From a checkpoint of a small sound classifier.
Model: log mel input, arch resnet, norm batchnorm, activation relu6, depths [4, 9, 4], widths [96, 144, 208].
Training: nadamw at rate 0.0042, batches of 128.
Data: trained on acted Russian speech (Dusha), 26041 training examples, 91.9 epochs.
Rows from block 14, named by matrix and row number. Rows with one number belong to one channel. Each number is 128 + 24 x the weight over its row's rms, rounded and kept within 0 to 255. All counts start at 0. After the name is the row's rms in percent of the matrix's.
# convs0: first 3x3 conv (model.blocks.14.convs.0.weight, 208x208x3x3), inputs 45-53, a 3x3 kernel for each
# convs1: second 3x3 conv (model.blocks.14.convs.1.weight, 208x208x3x3, transposed), outputs 45-53, a 3x3 kernel for each
convs0.51 100 [101 109 139 136 134  79 109 121 119 120 134 109 125 104 104  94 100 151 122 143 124 136 119 116 117 118 146  91 146 143 107 132 142 117 129 115 157 110 120 134 126 147 121  86 119 112 112 125 167 169 110 118 102 119 130  83 130 145  93 165 123 128 164  98 151 143 127 142  99  90 130 137 103  98 144 146 140 110 112 108 136]
convs1.51 102 [145 124 140 142 146 126 169 140 125 170 174 174 124  91  96 100  83  85  69 107 140 144 133 134 154 118 110 119 103  99 100  87 106  92  99 101 122 126 134 131 114 154 152 125 130 111 116 109 150 142 145 138 110 129 158 135 157 136 119 145 107  98 137 151 128 120 139 135 118 152 124 126 128 118  92 145 143 135 167 139 130]
convs0.52 100 [164 134 152 133 109  84  92 149 115 129 138 101 141 143 107 117 106 102 106 130 115 164 152 134 135 128 128 181 184 151 116 126 130 107  84  96 140 125  61 110 159 105 101  96 102 145 136 106 141 150 121 148 129 117 115 158 107 134 143 115 114 111 137 120  82  69 105 122 142  95  95 115 123 146 118 153 146 132 132 122 139]
convs1.52 093 [143 110 113  69  96 119 154 161 166 125  98 101 129 151 150 115 139 174 117 157 149  87  71  89 124 164 129 137 150 149 123  82  79 133 157 180 147 152 118 116 118 107 128 124 143 156 162 121 130 126 128 105  96  96  69  94 102 114 118 142 139 151 145 129 125 110 161 162 173 134 116  95 141 139 143 143 156 133 120 115 117]
convs0.53 103 [128  83  87 134 169 178 113 141 124 135 138 155 150  94 115  98 106 141 108 121 151 166 147 119 132 135 148 162 131 104 109 129 116 116  89  75 139 143 147 141 154 148  83 110 118 144 101 120 158 137 145 139 115  92 131 102 105 154  82 141 130 152 131 140 141 116 109 115 142 105 118 151 174 111 118 152 132 117 106 125 127]
convs1.53 102 [119 138 114 133 129 128 147 101 128 120 116 112 129 108 135  83  93 111 109 151 147  71  77 140 152 105 105 137 121 158  88  89 108 143 124 146 120 107 127 140 122 116 176 148 152 136 131  98  83 104 107  61  84 102  91  89  79 102  94 119 128 129 173 145 108 116 153 142 157 132  78  92 115  97 114 118  94  84 116  88 105]
convs0.54 101 [ 89  93 110 100  76 143 121 118 123 143 110 147 144 107 106  75 117 144 106 106 125 171 137 131 139 129 171 128 120  98 107 164 130 106 137 125 105 128 133 142 114 150  89 103 123 162 128 112 176  98 136 152  98 142 157 117 106 177 135 128 140 107 103 119 162 146 132 167 144 130 177 146 132 127 129 132 115 121 127 112 128]
convs1.54 109 [140 116 124 118 116 129  87 120 114 118  99 108  85  88  93  79 110 127 162 141 128 140 123 107 116 108  82  94  81 100  92  86  88  94 106  77 158 107  90 175 100  80 141 125  99 131 125 151 107 104 125 148 137 139 111  89 101 110  89  98 128 134 107 154 155 124 152 139 137 154 114  86 139 153 159 137 129 114 115  77  83]
convs0.55 099 [122 144 169 132 101 140 102 122 143  93 132  95  35 112  91 134 170 117 103 144 141 131 167 178  99 119 123 163 145 164 128 111 132 183 155 115 134 148 139  97 128 127 101  82 122 136 137 103 106 133  99 123 124  91  94 145 126  72 119 139 115 106 114  94 125 174 124 145 140 107 111 119 102 119 110  70 120 127 138 165 129]
convs1.55 099 [117 116 133 141 125 102 132 136 124 125 134 167 106 123 135 134 146 154 137 157 136  64 122 125  91 108 146 138 153 155 120 141 174 134 154 183 135 111  71 149 131  90 129 137  91 113 126 143  98 123 113 126 143 123 100 113 124  93 110 137 100 123 142 148 126 143 137 113 111 142 155 124 136 128 129 123 124  88 129 129  61]
convs0.56 101 [118 104 169 162 109 108 156 126 149 143 175 132  99 111 146 175 118 107 132 119 132 100 131 128  98 116 139 101 119 118 105  97 103 152 141 141 127 151 185 103  90 165 133 124 129  93 111 155 115 107 154 128 140 126 122 127  93 130 112 113 136 133 114 139 137 138  87  97 163 117  63 130 132 107 128 131 106 150 126 106 135]
convs1.56 089 [152 112 151 120 125 154  73  65 109 128 131 150 156 144 136 148 130 144  62 101 131 126  90 102  88 115 117 130  99 108 128 108  98  97  99 110 128 121 111 113 125 130 105  92 100 141 149 148  87 141 139 134 151 142 122 115 110 129 127 121  94  87  89 114 124  80 139 130  83 146 118 141 112  89 117 112 108 110  81 102  70]
convs0.57 101 [128 127 106 120  92 127 157 181  94 139 157 118 147 167 139 138 120  48 142 157 115 129 114 150 141 116 133 124 144 178 113 129 106 139 108 147 148 135 144 132  96 139 147 130 145 114 141 149 156 128 158 142 119 123  81 117 153  70  99 128 113 121  87 106 147 124 106 136 160 108 128 125 176 146 132  99 112 151 131 150 145]
convs1.57 107 [140 158 135 157 109 113 153 143 109 100 105 114 141 135 130 137 141 153 129 154 148 146 120 107 112  96 126 117 126 113 115 119 116  32  98 152 148 145 153 147 116 129 139 141 158 118 133 137 159 161 143 148 172 129 103 104 118 130 116 110 122 110 118 131 138 124 145 147 156 153 152 178 118 151 145 124 125 135 111 149 142]
convs0.58 100 [127 107 127 121 130 128  84  98 111 110 133 131 120 139 141 102 136 133 140 115 120 129 139  97 102 128 144 108 107 119 153 136 109 117  96 131  94 136 142 157 131 108  86  58  90 112 130 153  83 120 139 139 162 125 145 128 168 146  98  96 138 121 133 116 121 119 108  88 106 114 100 103 132 142  59 135 142 112 134 143 115]
convs1.58 094 [131 114 130 152 111 111 140 163 155  98 123 154 119 116 156 137 141 165 122 130 128 119 130 138 105 109 105 105 104  98 110 111 129 130 112 127  74  97 121  88 114 149  75  95 130 150 183 174 111 103  96 131 114 130  96  92  85  90 106 122 107 132 160 119 101  77 108 123  87 164 159 107 177 152 128 149 131 112 116 139 133]
convs0.59 100 [105 100 111 160 117 107 108 131 161 113 121  93 105 111  29  77 104 109 143 141  99  94 108 121 154 155 117  89 155 121 133 129 151 149 148 134 122 109 121 123 118 116 143  96  83 135 103 127 126 126 110 113 122 117 172 186 132 144 150 115 126 122  93 132 101 127  73 112 135  93  85  94 149 130 145 118 130 111 128 133 155]
convs1.59 116 [ 95 116 100 101 120 102  71 124 137  98  82 135 113 100 117 100  96 122 106 148 143 140 165 127 109 120 136 142 134 134 164 151 175 106 127 131 132 126 121 139 148 168 157 163 127 113 129 135  82 100  68 153 154 164  95 104 102  99 112 112 125 126 131 140 122  93 140 136 132 148 134 148 126 120 131 110 140  80 149 163 162]
convs0.60 099 [149 126 111  91 113 148 167 153 119 110 133 133  73 100 127 111  89 104 133 122 118 156 135 104 119 100 170 126 124 128 116 132 152 141 142 119 152 153 146 123  90 102 148 117 140 122  89 108 140 176 121 101 107 115 155 144 105  81 145 118 122  94 129 104 150 165 115 119 158 143 114 143 145  93 157  91 141 115 148 123  81]
convs1.60 099 [117 149 152 127 127 130 117 108 107 121 143 134 131 112 125 178 144 126 144 133 129 131 148 175  92 133 117 130 148 151 127 143 158 116 115 141 114  89 103 128 146 123 133 140 115 115 132 140 145 116 107 119 116 131 125 135 138  93 104 115 137 110  98 143 122 131 147 144 105 149 127 134 120 135 117 139 150 122 138 150  95]
convs0.61 101 [112  83 135 156  90 116 141 139 136 142 150 120 109 137 125 123 112 127 118 127 161  99 143 122 109 140 171 145 138 130 104 102 126 148 154 133 119 134 189 116 108 152 114 123 146 137 127 144 141 114 123 155 132 151 143 153  96 157 136 121 171 129 132 144 144 136 107 115 173 105  67 136 161 120 135 145 111 133 112 124 155]
convs1.61 092 [147 146 168 131 124 142 138  73 141 120 128 124 135 127 106 124 109 112  59  98 145 104 115 129  74 129 113 132 119 110 114 120 101  76  76  80 140 129 109 130 140 137 127 129 126 130 147 131  85 161 133 118 132 126 120 107 105 120 109 115  84  94 115 113 118  87 144 143 102 152 121 131 134  99  99 114 128  91  87 101  89]
convs0.62 100 [122 152 161 151 108 134 144 124 127 148 180  97 136 109 113 113 105 121 142 111 113 188 142 141 112 119 112 152 173 143 138 163 129 127 118  81 156 130 113 114 173 129 116 114 125 145 121 144 156 134 148 120 149 113 160 144 120 153 164 150 143 119  91 172 139  49 135 143  94  97 116  72 140 176 160 162 144 166 100 153  64]
convs1.62 104 [141 112 114  95 128 119 155 158 136  45  91 105 134 172 181 140 164 146 143 117 108  85 102  87 120 162 126 147 144 139 114 104  96 171 149 144 194 200 148 125 127 129 140 143 144  77  98  56 158 152 148  97 108 111 135 159 161 154 146 156 129 162 158 102 136 126 110 124 125 133 116  88  75 106  95 151 149 105 101 136 101]
convs0.63 099 [113 143 125 153 124 125  92 107  95 166 120 115 128 112  87 131 120 136 150 112 111 142 117 104 136 152 159 147 148 138 146 140 127  92 121 112 108 107  89 135 127 170 155 128 134 127 148  87 144 115  89 120 110 119 120 119 134 179 168 141 130 135 151 127 103 150 127 130 104 113 131 132 158 163 127 113 105  81 124 106 127]
convs1.63 104 [125 126 127 123 107  83 178 167 149 126 142 169  78  94 131 124 128 168  93 105 100 131 146  94  91  98 109 154 151 119  83  93 113 108  88 120 140 117 112 108 111 139 132 132 126 129 142 157 138 132 124 117 118 121 160 148 174 149 124 117  82  91 123  94 108 125 155 128 121 128 129 132 144 153 127  88 137 125 115 140 114]
convs0.64 098 [119 134 191 123 140 156 170 173 146 159 168 117 146 151 152 102 110  71 139 142 126 145 162 179 128 120 102 134 146 142 132 145 147  90 122 100 166 163 155 121 153 119  92  71 113 187 153 127 168 121 108 117  96 107 178 142 124 160 158 162  92 103 117 118 113 146 105 156 141  99 142 190 125 117 138 184 100 106  81 123  78]
convs1.64 105 [133 125 104 112 127 134 174 159 154  95  85  99 149 139 150 116  93 108 140 147 129 103 128 112 138 139 145 150 151 136 106 112 130 153 158 151 188 175 168 138 132 129 166 148 164  67  60  71 156 138 131  83  83  87 172 172 176 146 146 150 137 140 134 125 106 102 149 101  82 151 113  88  91  69  96 150 131 114 132 117  86]
convs0.65 099 [154  85 121 105  82  77 146 157 116 107 129 148 118 112 118 148 115 110 146 145 114 110 141  95  86 107 117 184 128 137  97  99  95 147 144 117 134 141 131 158 136 118 129 157 136 159 106 128 137 101 130 115 128 116  82  81 139 111 119 127  90 152  91 118 127 138 160 157 152 170 178 131 175 115 145 123  61 117 126  89 109]
convs1.65 104 [108 140 128 115  89 123 128 107 119  81 108 116 113 107 131 151 124 138 138 117 109 117 136 185 119 137 142 142 145 156 115 118 120 136 132 143 137 150 136 122 117 138 122 130 132  72  83  96 128 140 161 146  91  82 125 172 160 131 147 131 123 131 124 181 135  96 149 166 127 179 144 113 115 129  53 182 165 131 111 116 118]
convs0.66 100 [ 86 101 124 111 154 133 126 138 189 122 123 159  98 100  82 116  86 102 124 132 148 127  97 130  93 112 125  63 143 102  76 124 146 127 107 117 130 130 113 143 119 129 135  87 132 129 137 125 124 123 105 114 147 112 102 113 140 110 136 169  91  94 116  73 144 128 164 149 142 156 113 131  83 108 117 106 149 120 124 134 118]
convs1.66 099 [122 149 134 137 136 131 133 100 104 163 160 164 138 121  97 126  91  73 130  84  87 157 144 142 150 129 156 115 122 135 135 149 135  79  86 105  69 100 140 156 146 123 137 113  89 139 140 123 134 117 127 131 112 124 122 102 103 134 118  97 150 124 120 155 152 115 150 161 155 132 136 157 152 145 133 187 152 134 188 149 106]
convs0.67 098 [159  93 107 190 155 173 182 145 174 135 139 134  83  77 108 115 125 127 113 133 153 122  99 125 142  99 120 134 126 116 154 122  90 119 108 117 108 125 155 136 127 123 145 132 128  82  93 125  84  97 121 130 133 142 150 126  92 158  98 130  97 106 113 113 126 104 114 104 137 118 134 151 133  87 101  95 109 117 130 137 128]
convs1.67 097 [140 128 145 132 141 174 116 116 104 127 134 144 127 124 165 137 141 165 115 126 125 132 114 138 111 123 147 101  89  97 113 106 143  94 110 124 139 126 106 118 112 119 135 130 144 134 142 135 108 127  85 110 160 126 123 128 141 118 112 147  90 125 169  78 111  86 118 103  83 125  94  79 132 114 128 149 126  95 106 130 105]
convs0.68 098 [158 149 118 174 147 147 198 160 156 111 114 112 114 119 126 157 139 110 105 107 130 132  94 102 135 129 123 162 122  92 130 106 117 121 114 143 148 146 105 163 139  89 127 130 133  96 101 134 100 129 180 122 154 138 170 103 107 127 102 118 119 119 108 110 102  72  92  98  96 121 140 147 107  70  98 102 102 151 138 151 115]
convs1.68 079 [158 126 121  95 105 147  98 118 120 141 160 148 144 157 164 166 154 171 132 119 139 145 145 136 113 122 129 125 124 107 114  95 112 128 132 125 149 127 123 115 123 102 106 125 124 128 136 143 122 133 139 103 135 100 138 154 150 136 129 135 125  99 120  93 106  91 125 123 103  94  87  70 112 104 110 121 136 128 133 151 116]
convs0.69 099 [172 125 109 127 109 164 102 120 159  92 110 150 108 141 140  80 142 116 126 103 159 134  89 119 164 128 145 126 155 175 101 117 135 113 121 108  98 116 148 152 122 145 166 105 133 118  69 133 140 108 135 129 129 150 171 158 125 158 176 155 131 105 116 115 135 121 130 111 146 120 145 134 134  84  98 108 106 128 119  87 133]
convs1.69 104 [130 106 129 144 128 146 140 145 151 149 153 127 146 128  90 130 127 155 117 133 158 107  96 143  76 170 105 140 137 131 135 141 111 116 132 139 118 140 116 116 106 107 146 127 134 145 158 133 115 145 105  93 102  90 136 130 146 121 139 136 151 112 158 135 117 103 111 117 110 107  72 110 106 101 120  85  96 119  80 117 150]
convs0.70 100 [ 81 111 105 122 149 158 115 116 159 185 134 126 135  99 137 120 114 115 128 132 145 158 136 117 126 122 127  94 122  98 133 125 110 119 131 146 108 141 113  81  87  84 124  93  94 130  90 101 133 132 117 150 141  97 186 186 182 155 134 128  92 157 120 153 163 102 108 123 153 118  79 108 126  96 112 157 119 148 162 133 133]
convs1.70 096 [107 123 118 100 151 149 125 153 161 147 116 120 130  95 114 105 100 127 115 122 179 103 111 146 110 138 143 129 135 131 117 121 128  81  80  99 117 138 106 106 130 114 150 151 124 117 146 147  90  74 112 150 150 181  81  97  73 109 107 139 146 166 153 121 121 106 150 133 132 140 128 158 121 138 118  76  99  77 115 102 130]