{"arch": "resnet", "win_length": 512, "targets": ["emotion"], "num_classes": 4, "depths": [4, 9, 4], "avg_pool_shortcut": false, "widths": [96, 144, 208], "optimizer": "nadamw", "max_grad_norm": 0.5, "warmup_steps": 930}
Rows from block 3 of a small sound classifier, named by matrix and row number. Rows with one number belong to one channel. Each number is 200 + 20 x the weight over its row's rms, rounded and kept within 0 to 999. All counts start at 0.
After each channel's rows are labels from the 100 clips, of 14976, where the channel reaches its highest value: "top examples" is what is common among them. Only what is clearly more common there than usual is listed. The data: acted Russian speech (Dusha).
# convs0: first 3x3 conv (model.blocks.3.convs.0.weight, 96x96x3x3, each kernel summed), inputs 0-47
# convs1: second 3x3 conv (model.blocks.3.convs.1.weight, 96x96x3x3, transposed, each kernel summed), outputs 0-47

convs0.2,154,175,212,199,214,196,218,183,235,224,224,169,200,201,222,229,203,188,177,195,136,206,225,191,222,217,211,185,204,173,172,186,186,190,171,213,215,228,233,214,193,174,215,231,165,194,210,208
convs1.2,215,229,167,206,166,184,202,159,165,209,207,189,183,196,205,177,170,197,166,184,190,215,187,223,210,172,208,199,204,209,181,196,205,186,191,184,173,171,229,211,186,212,205,158,190,182,192,167
top examples: emotion: angry

convs0.57,209,222,210,207,179,209,182,220,203,182,219,162,209,221,199,181,168,209,173,214,139,209,236,180,180,206,232,199,198,200,200,215,205,202,218,185,197,189,167,213,216,173,202,216,205,175,157,192
convs1.57,183,189,159,214,182,174,183,195,194,174,200,198,187,177,183,187,187,179,190,201,182,197,202,158,201,219,180,190,183,200,188,185,150,186,148,187,199,194,186,192,214,216,177,215,216,194,220,202
top examples: emotion: angry

convs0.28,214,182,196,224,238,191,216,212,219,201,200,188,205,138,185,207,189,205,234,196,222,193,212,212,207,220,201,182,149,221,210,190,174,180,214,224,200,198,201,199,205,233,229,210,189,227,195,171
convs1.28,207,195,190,174,166,198,198,178,191,197,152,189,197,163,197,204,182,172,183,185,202,209,202,183,215,196,183,209,191,158,175,161,208,162,160,211,200,206,186,184,193,220,205,196,199,208,179,175
top examples: emotion: positive

convs0.81,227,234,211,219,184,196,209,224,198,191,189,175,191,187,174,198,185,183,198,192,184,181,199,178,209,187,184,184,183,191,184,137,215,201,180,201,157,200,175,236,186,169,214,221,186,171,202,184
convs1.81,220,191,164,188,199,171,193,196,192,192,222,188,195,211,182,196,213,171,201,221,187,229,167,194,232,178,184,209,177,219,184,177,188,197,191,155,184,210,236,237,132,212,220,171,203,186,163,202
top examples: emotion: angry

convs0.46,197,197,215,181,161,209,202,235,205,205,219,138,205,203,171,188,207,229,213,189,156,187,182,166,203,199,165,205,185,204,198,164,223,189,194,211,186,204,166,209,202,233,226,170,185,213,199,195
convs1.46,201,176,177,201,159,177,189,201,188,178,164,181,190,185,164,183,188,215,201,169,203,209,173,187,213,201,168,185,177,202,183,158,183,168,175,201,194,184,164,198,148,219,200,181,188,213,191,166
top examples: emotion: positive

convs0.50,225,201,202,203,185,219,189,171,213,207,208,216,215,204,188,200,184,202,149,189,213,184,216,223,226,208,196,217,200,216,214,230,171,205,167,182,202,258,209,190,209,227,187,195,224,220,226,219
convs1.50,176,157,190,169,174,171,180,189,160,200,195,196,187,156,216,187,211,200,211,203,196,161,193,176,202,178,187,189,195,166,184,215,181,218,167,211,157,181,201,180,214,175,181,187,200,173,169,198
top examples: emotion: positive

convs0.93,190,208,197,189,154,210,224,241,173,200,212,182,207,194,206,190,220,202,260,199,154,205,178,192,204,197,189,225,199,224,211,218,238,241,218,200,191,200,192,215,203,164,210,202,170,168,169,212
convs1.93,181,190,176,210,172,172,189,185,211,190,183,180,165,171,205,181,183,202,199,192,209,226,198,225,183,209,196,157,196,180,188,153,207,183,186,181,197,191,198,201,182,233,187,228,231,203,238,181
top examples: emotion: positive

convs0.6,195,193,184,185,221,169,198,223,184,195,205,198,188,175,178,190,176,171,185,188,225,180,190,161,195,195,203,153,197,184,171,191,169,169,178,204,190,191,208,189,205,228,181,197,192,197,212,188
convs1.6,192,210,202,211,228,205,222,215,190,211,201,225,198,209,182,208,228,189,183,149,206,156,181,193,169,234,198,186,182,188,228,201,197,204,190,202,165,188,178,193,200,205,195,221,194,197,199,190
top examples: emotion: sad

convs0.4,198,200,197,177,195,189,188,195,217,180,211,219,214,213,230,236,198,223,188,227,233,210,236,187,212,218,212,209,199,173,192,273,183,215,198,192,215,214,193,194,207,192,202,197,241,202,217,214
convs1.4,163,179,191,160,199,178,220,202,213,214,186,196,179,183,208,175,186,215,202,205,199,180,200,163,184,214,165,183,184,169,218,215,184,180,187,182,182,204,187,191,225,165,177,188,219,186,203,202
top examples: emotion: positive

convs0.44,192,210,202,236,188,196,195,206,181,208,207,195,193,212,190,223,167,215,209,166,199,199,200,211,185,209,197,199,195,233,222,172,199,184,221,213,186,206,223,232,186,159,220,221,186,210,192,142
convs1.44,190,208,171,216,200,171,213,207,189,172,175,212,180,182,172,178,146,191,219,198,216,191,199,209,195,228,175,173,180,191,185,183,167,165,175,182,189,211,189,192,199,216,173,212,227,193,231,197
top examples: emotion: positive

convs0.7,200,204,222,208,237,206,184,168,190,203,218,196,216,186,225,197,219,181,211,230,218,234,217,220,226,204,201,225,207,195,195,219,193,177,213,189,198,233,230,206,195,249,194,176,231,245,221,194
convs1.7,190,175,196,216,195,161,202,180,198,195,215,195,189,195,195,185,189,217,247,196,197,168,204,160,209,168,182,171,186,196,160,202,191,220,173,220,180,183,193,188,206,183,178,170,205,146,150,206
top examples: emotion: positive

convs0.66,160,192,206,199,161,192,213,214,176,221,200,208,173,186,199,219,209,205,198,206,139,163,210,213,187,190,166,183,201,207,178,153,165,195,196,186,206,217,191,181,211,216,189,192,150,187,176,231
convs1.66,216,193,164,218,175,189,189,209,177,168,200,182,192,199,172,185,180,193,183,185,182,195,203,217,199,215,201,170,194,194,190,170,176,182,178,199,182,177,192,181,191,223,186,233,231,209,211,177
top examples: emotion: angry; emotion: positive

convs0.51,240,177,184,182,192,195,204,207,168,204,187,180,190,210,205,224,202,235,232,213,219,196,197,168,184,190,189,213,194,203,185,188,210,206,194,252,214,168,207,201,178,153,250,197,210,223,204,176
convs1.51,192,177,173,200,184,182,212,188,200,177,169,216,154,206,188,184,173,204,225,226,227,213,177,177,187,208,179,189,199,177,214,173,200,187,184,176,181,215,155,213,188,210,176,145,221,192,217,185
top examples: emotion: positive

convs0.0,213,193,191,198,207,203,212,193,240,209,199,159,181,170,187,194,185,216,198,171,194,187,202,167,216,200,179,206,154,197,177,137,223,206,198,179,196,230,211,199,197,199,234,184,179,202,197,169
convs1.0,200,179,173,193,160,195,182,195,193,167,169,203,178,184,214,170,180,207,191,212,226,232,180,174,199,199,166,187,195,189,178,177,194,161,189,165,198,186,192,206,186,207,181,158,190,196,173,203
top examples: emotion: angry

convs0.25,150,190,247,217,165,205,176,190,218,209,192,189,207,203,218,190,183,183,188,216,134,198,214,178,192,168,209,220,212,229,190,176,213,191,217,190,202,196,176,158,207,205,178,189,197,203,154,215
convs1.25,211,215,188,224,157,202,183,197,216,179,219,167,180,193,177,193,201,156,182,199,169,210,190,190,208,196,213,189,207,232,172,152,200,212,180,196,201,201,166,186,232,190,208,222,220,176,200,177
top examples: emotion: angry

convs0.78,229,184,160,166,202,197,248,195,206,214,215,201,187,184,201,229,210,202,206,178,219,216,212,203,198,198,219,204,177,197,209,206,211,210,201,193,216,178,226,218,200,163,212,211,236,211,207,192
convs1.78,190,178,193,204,199,181,215,207,213,193,177,211,164,185,213,200,177,215,200,234,225,226,210,196,181,223,179,199,208,169,249,196,201,163,205,161,178,213,185,217,186,218,162,186,223,196,236,200
top examples: emotion: positive

convs0.31,226,157,185,182,230,201,239,169,198,230,180,186,198,175,186,207,160,198,212,202,236,218,203,217,224,218,212,180,158,219,189,174,245,209,193,219,230,176,200,211,204,201,236,207,202,209,216,168
convs1.31,199,176,170,190,186,197,221,176,190,211,186,208,185,185,177,179,194,184,171,198,210,208,176,191,217,206,157,202,178,174,203,159,221,156,160,167,182,208,216,201,195,201,189,190,212,186,206,203
top examples: emotion: positive

convs0.65,169,155,230,200,192,181,196,207,194,176,183,187,178,177,190,185,172,201,214,210,180,192,181,204,174,202,187,193,179,179,175,202,187,170,184,180,211,220,157,199,168,173,190,189,202,172,176,203
convs1.65,192,197,214,259,195,201,184,219,194,184,214,212,209,221,209,200,173,258,181,180,218,167,207,188,196,182,203,193,205,189,219,221,228,193,182,239,173,208,175,185,227,181,205,167,228,168,226,186
top examples: emotion: positive

convs0.16,181,203,177,183,178,180,179,189,182,187,192,177,180,196,179,173,188,168,197,210,192,193,201,158,173,181,169,195,162,176,171,201,225,205,204,158,205,213,165,216,216,184,187,198,216,163,195,190
convs1.16,187,167,172,207,189,142,194,221,188,183,223,185,184,211,213,184,182,203,191,222,195,204,195,207,229,203,190,183,197,221,170,183,147,200,229,181,194,206,199,223,179,191,215,185,200,184,181,181
top examples: emotion: angry

convs0.5,206,200,206,197,208,179,140,217,182,167,202,232,189,238,183,193,203,211,187,189,235,190,192,202,167,211,182,221,236,184,216,218,204,197,225,178,181,261,179,202,189,219,183,220,230,235,187,173
convs1.5,150,202,211,211,221,186,200,214,202,179,191,249,213,197,194,222,199,233,225,224,232,165,212,194,172,222,158,190,175,150,210,236,186,190,170,187,198,214,169,196,219,165,195,185,191,207,191,229
top examples: emotion: positive

convs0.13,200,213,199,197,158,169,213,191,188,208,196,187,179,218,206,212,185,203,194,204,183,183,223,161,225,190,192,191,201,199,178,229,187,211,203,156,169,175,187,231,195,172,203,219,190,161,180,201
convs1.13,174,179,165,198,198,184,180,215,209,188,204,205,203,186,202,215,190,188,182,225,196,213,216,200,196,221,188,189,206,185,218,217,152,173,179,199,186,215,174,183,197,212,179,252,232,227,236,189
top examples: emotion: positive

convs0.58,234,207,182,227,202,203,227,185,212,179,218,214,196,199,213,196,160,189,194,209,207,236,211,242,208,215,211,206,197,206,182,219,225,172,179,182,228,200,210,207,192,224,190,214,224,213,223,200
convs1.58,159,190,181,190,210,186,184,202,203,220,200,233,181,173,177,199,179,197,220,182,204,160,226,178,198,190,179,171,196,155,209,217,154,204,172,202,183,206,194,173,201,199,158,176,199,163,197,213
top examples: emotion: positive

convs0.14,191,178,187,173,225,213,208,193,191,163,189,216,175,193,215,197,176,193,186,215,235,227,232,219,189,215,226,198,208,181,190,218,230,160,220,169,187,205,229,209,209,195,205,226,197,179,217,199
convs1.14,171,187,185,201,217,197,208,208,192,187,196,200,187,193,196,170,160,193,224,190,215,192,192,170,181,191,208,194,183,187,225,192,187,168,188,215,179,187,198,208,207,181,180,189,219,165,228,202
top examples: emotion: positive

convs0.37,218,203,207,187,170,205,196,214,231,235,208,177,227,199,197,220,227,215,189,210,164,192,233,158,208,182,188,236,162,184,200,208,214,219,208,202,206,208,191,201,190,192,238,204,185,203,148,204
convs1.37,187,183,174,203,152,186,192,189,214,167,195,181,172,165,183,179,170,191,198,198,208,214,199,153,212,222,151,196,178,207,185,172,169,175,152,178,195,199,175,193,197,218,185,198,206,192,214,195
top examples: emotion: positive

convs0.10,194,203,173,212,194,170,176,196,196,178,215,206,200,192,193,175,198,190,164,202,214,197,221,222,139,196,223,191,203,233,224,227,176,177,193,165,196,209,190,207,197,197,169,193,208,166,206,188
convs1.10,208,179,196,200,205,174,198,195,180,194,202,212,194,185,192,185,215,216,216,161,216,146,219,173,193,199,192,176,170,189,197,212,187,213,168,232,189,183,192,175,208,173,175,177,209,161,182,196
top examples: emotion: positive

convs0.85,209,198,213,207,159,214,182,208,205,197,191,158,206,198,206,207,216,216,205,202,197,185,209,161,185,142,210,189,184,191,189,190,238,194,221,224,184,203,159,217,211,179,240,200,184,192,159,192
convs1.85,197,208,161,195,177,187,199,211,203,172,205,198,183,185,174,190,191,192,199,195,207,193,196,159,218,225,179,195,191,231,189,163,164,167,139,178,170,205,181,189,207,233,178,225,197,198,219,168
top examples: emotion: angry

convs0.72,191,186,179,184,168,236,222,202,184,184,215,162,203,190,205,180,177,218,218,222,219,190,199,188,209,219,205,188,203,201,189,185,231,173,169,213,192,197,203,187,236,213,227,206,188,214,189,194
convs1.72,188,185,211,205,200,193,206,186,176,215,192,207,192,180,195,202,177,171,187,171,202,191,178,164,173,205,186,161,208,176,214,167,218,185,199,216,194,190,180,193,188,198,192,197,198,204,183,145
top examples: emotion: angry

convs0.26,189,204,175,184,179,201,177,196,183,198,172,180,202,184,192,179,182,196,194,215,192,195,210,169,150,199,170,188,172,187,158,187,231,191,230,168,200,211,163,200,208,183,201,169,180,192,188,182
convs1.26,196,165,163,222,194,156,183,210,194,208,220,172,190,202,199,193,184,211,199,222,206,216,212,211,216,226,199,196,194,226,185,174,175,198,214,174,217,207,223,230,196,190,205,176,202,188,215,171
top examples: emotion: angry

convs0.40,231,175,201,200,210,175,214,168,192,176,208,181,185,171,182,208,170,201,199,186,205,187,207,186,201,212,187,177,182,235,188,184,175,155,202,216,193,146,199,202,210,223,219,201,197,200,192,203
convs1.40,190,244,187,168,172,186,225,190,212,221,189,211,214,204,173,232,209,170,201,184,205,189,179,205,202,210,174,211,205,176,201,192,201,211,179,212,190,215,167,193,174,209,186,202,194,204,214,174
top examples: emotion: positive

convs0.62,199,201,195,176,204,204,242,210,232,208,220,190,190,182,171,222,194,196,225,191,180,212,195,200,199,189,196,183,161,202,189,198,222,196,183,202,195,180,227,220,211,202,220,198,163,176,222,219
convs1.62,225,197,188,189,219,176,188,183,192,201,215,202,162,204,216,173,162,176,211,171,164,205,176,178,203,203,209,179,212,191,170,171,172,210,188,189,183,198,217,191,177,210,193,175,199,155,207,191
top examples: emotion: positive

convs0.18,223,207,157,184,227,204,207,174,208,186,218,212,211,201,219,204,204,224,200,220,238,225,205,185,222,231,224,207,188,190,204,254,187,223,204,223,197,195,217,213,191,183,208,189,238,197,199,207
convs1.18,185,177,173,174,197,181,204,194,199,190,207,199,175,175,204,181,183,204,202,201,201,192,186,140,202,207,163,189,193,190,217,181,148,186,185,183,179,192,197,215,204,196,181,188,221,145,210,217
top examples: emotion: positive

convs0.67,221,223,195,199,175,212,199,196,225,218,214,178,220,214,198,207,212,208,178,233,182,192,245,138,194,199,184,212,199,177,201,244,190,220,209,184,207,207,172,207,187,187,207,204,197,182,156,211
convs1.67,182,195,180,194,173,182,201,193,206,181,215,199,169,194,187,175,168,176,197,198,197,190,188,164,210,229,153,192,182,196,182,195,151,185,175,175,192,196,197,192,201,195,182,200,203,177,212,206
top examples: emotion: positive

convs0.60,167,166,171,205,192,176,204,220,199,193,212,229,165,187,219,200,174,196,227,199,237,207,226,206,177,211,200,173,203,208,217,228,189,134,172,211,152,193,194,215,199,222,175,197,197,176,223,204
convs1.60,200,207,204,223,200,161,200,198,188,202,178,204,189,197,182,187,187,206,202,200,211,198,232,211,156,188,220,161,185,154,204,206,163,192,172,217,193,145,154,205,224,192,174,151,192,211,212,164
top examples: emotion: positive

convs0.80,211,215,193,164,191,209,207,205,225,201,203,213,219,189,201,217,214,226,200,207,234,214,230,176,206,199,210,215,179,159,190,249,187,217,205,207,201,193,212,196,201,191,217,176,221,196,198,222
convs1.80,186,173,174,173,202,187,191,200,194,196,199,199,160,191,210,171,168,199,200,202,194,199,187,132,180,209,154,175,193,178,200,197,173,175,185,166,197,197,193,192,203,199,179,189,204,181,197,202
top examples: emotion: positive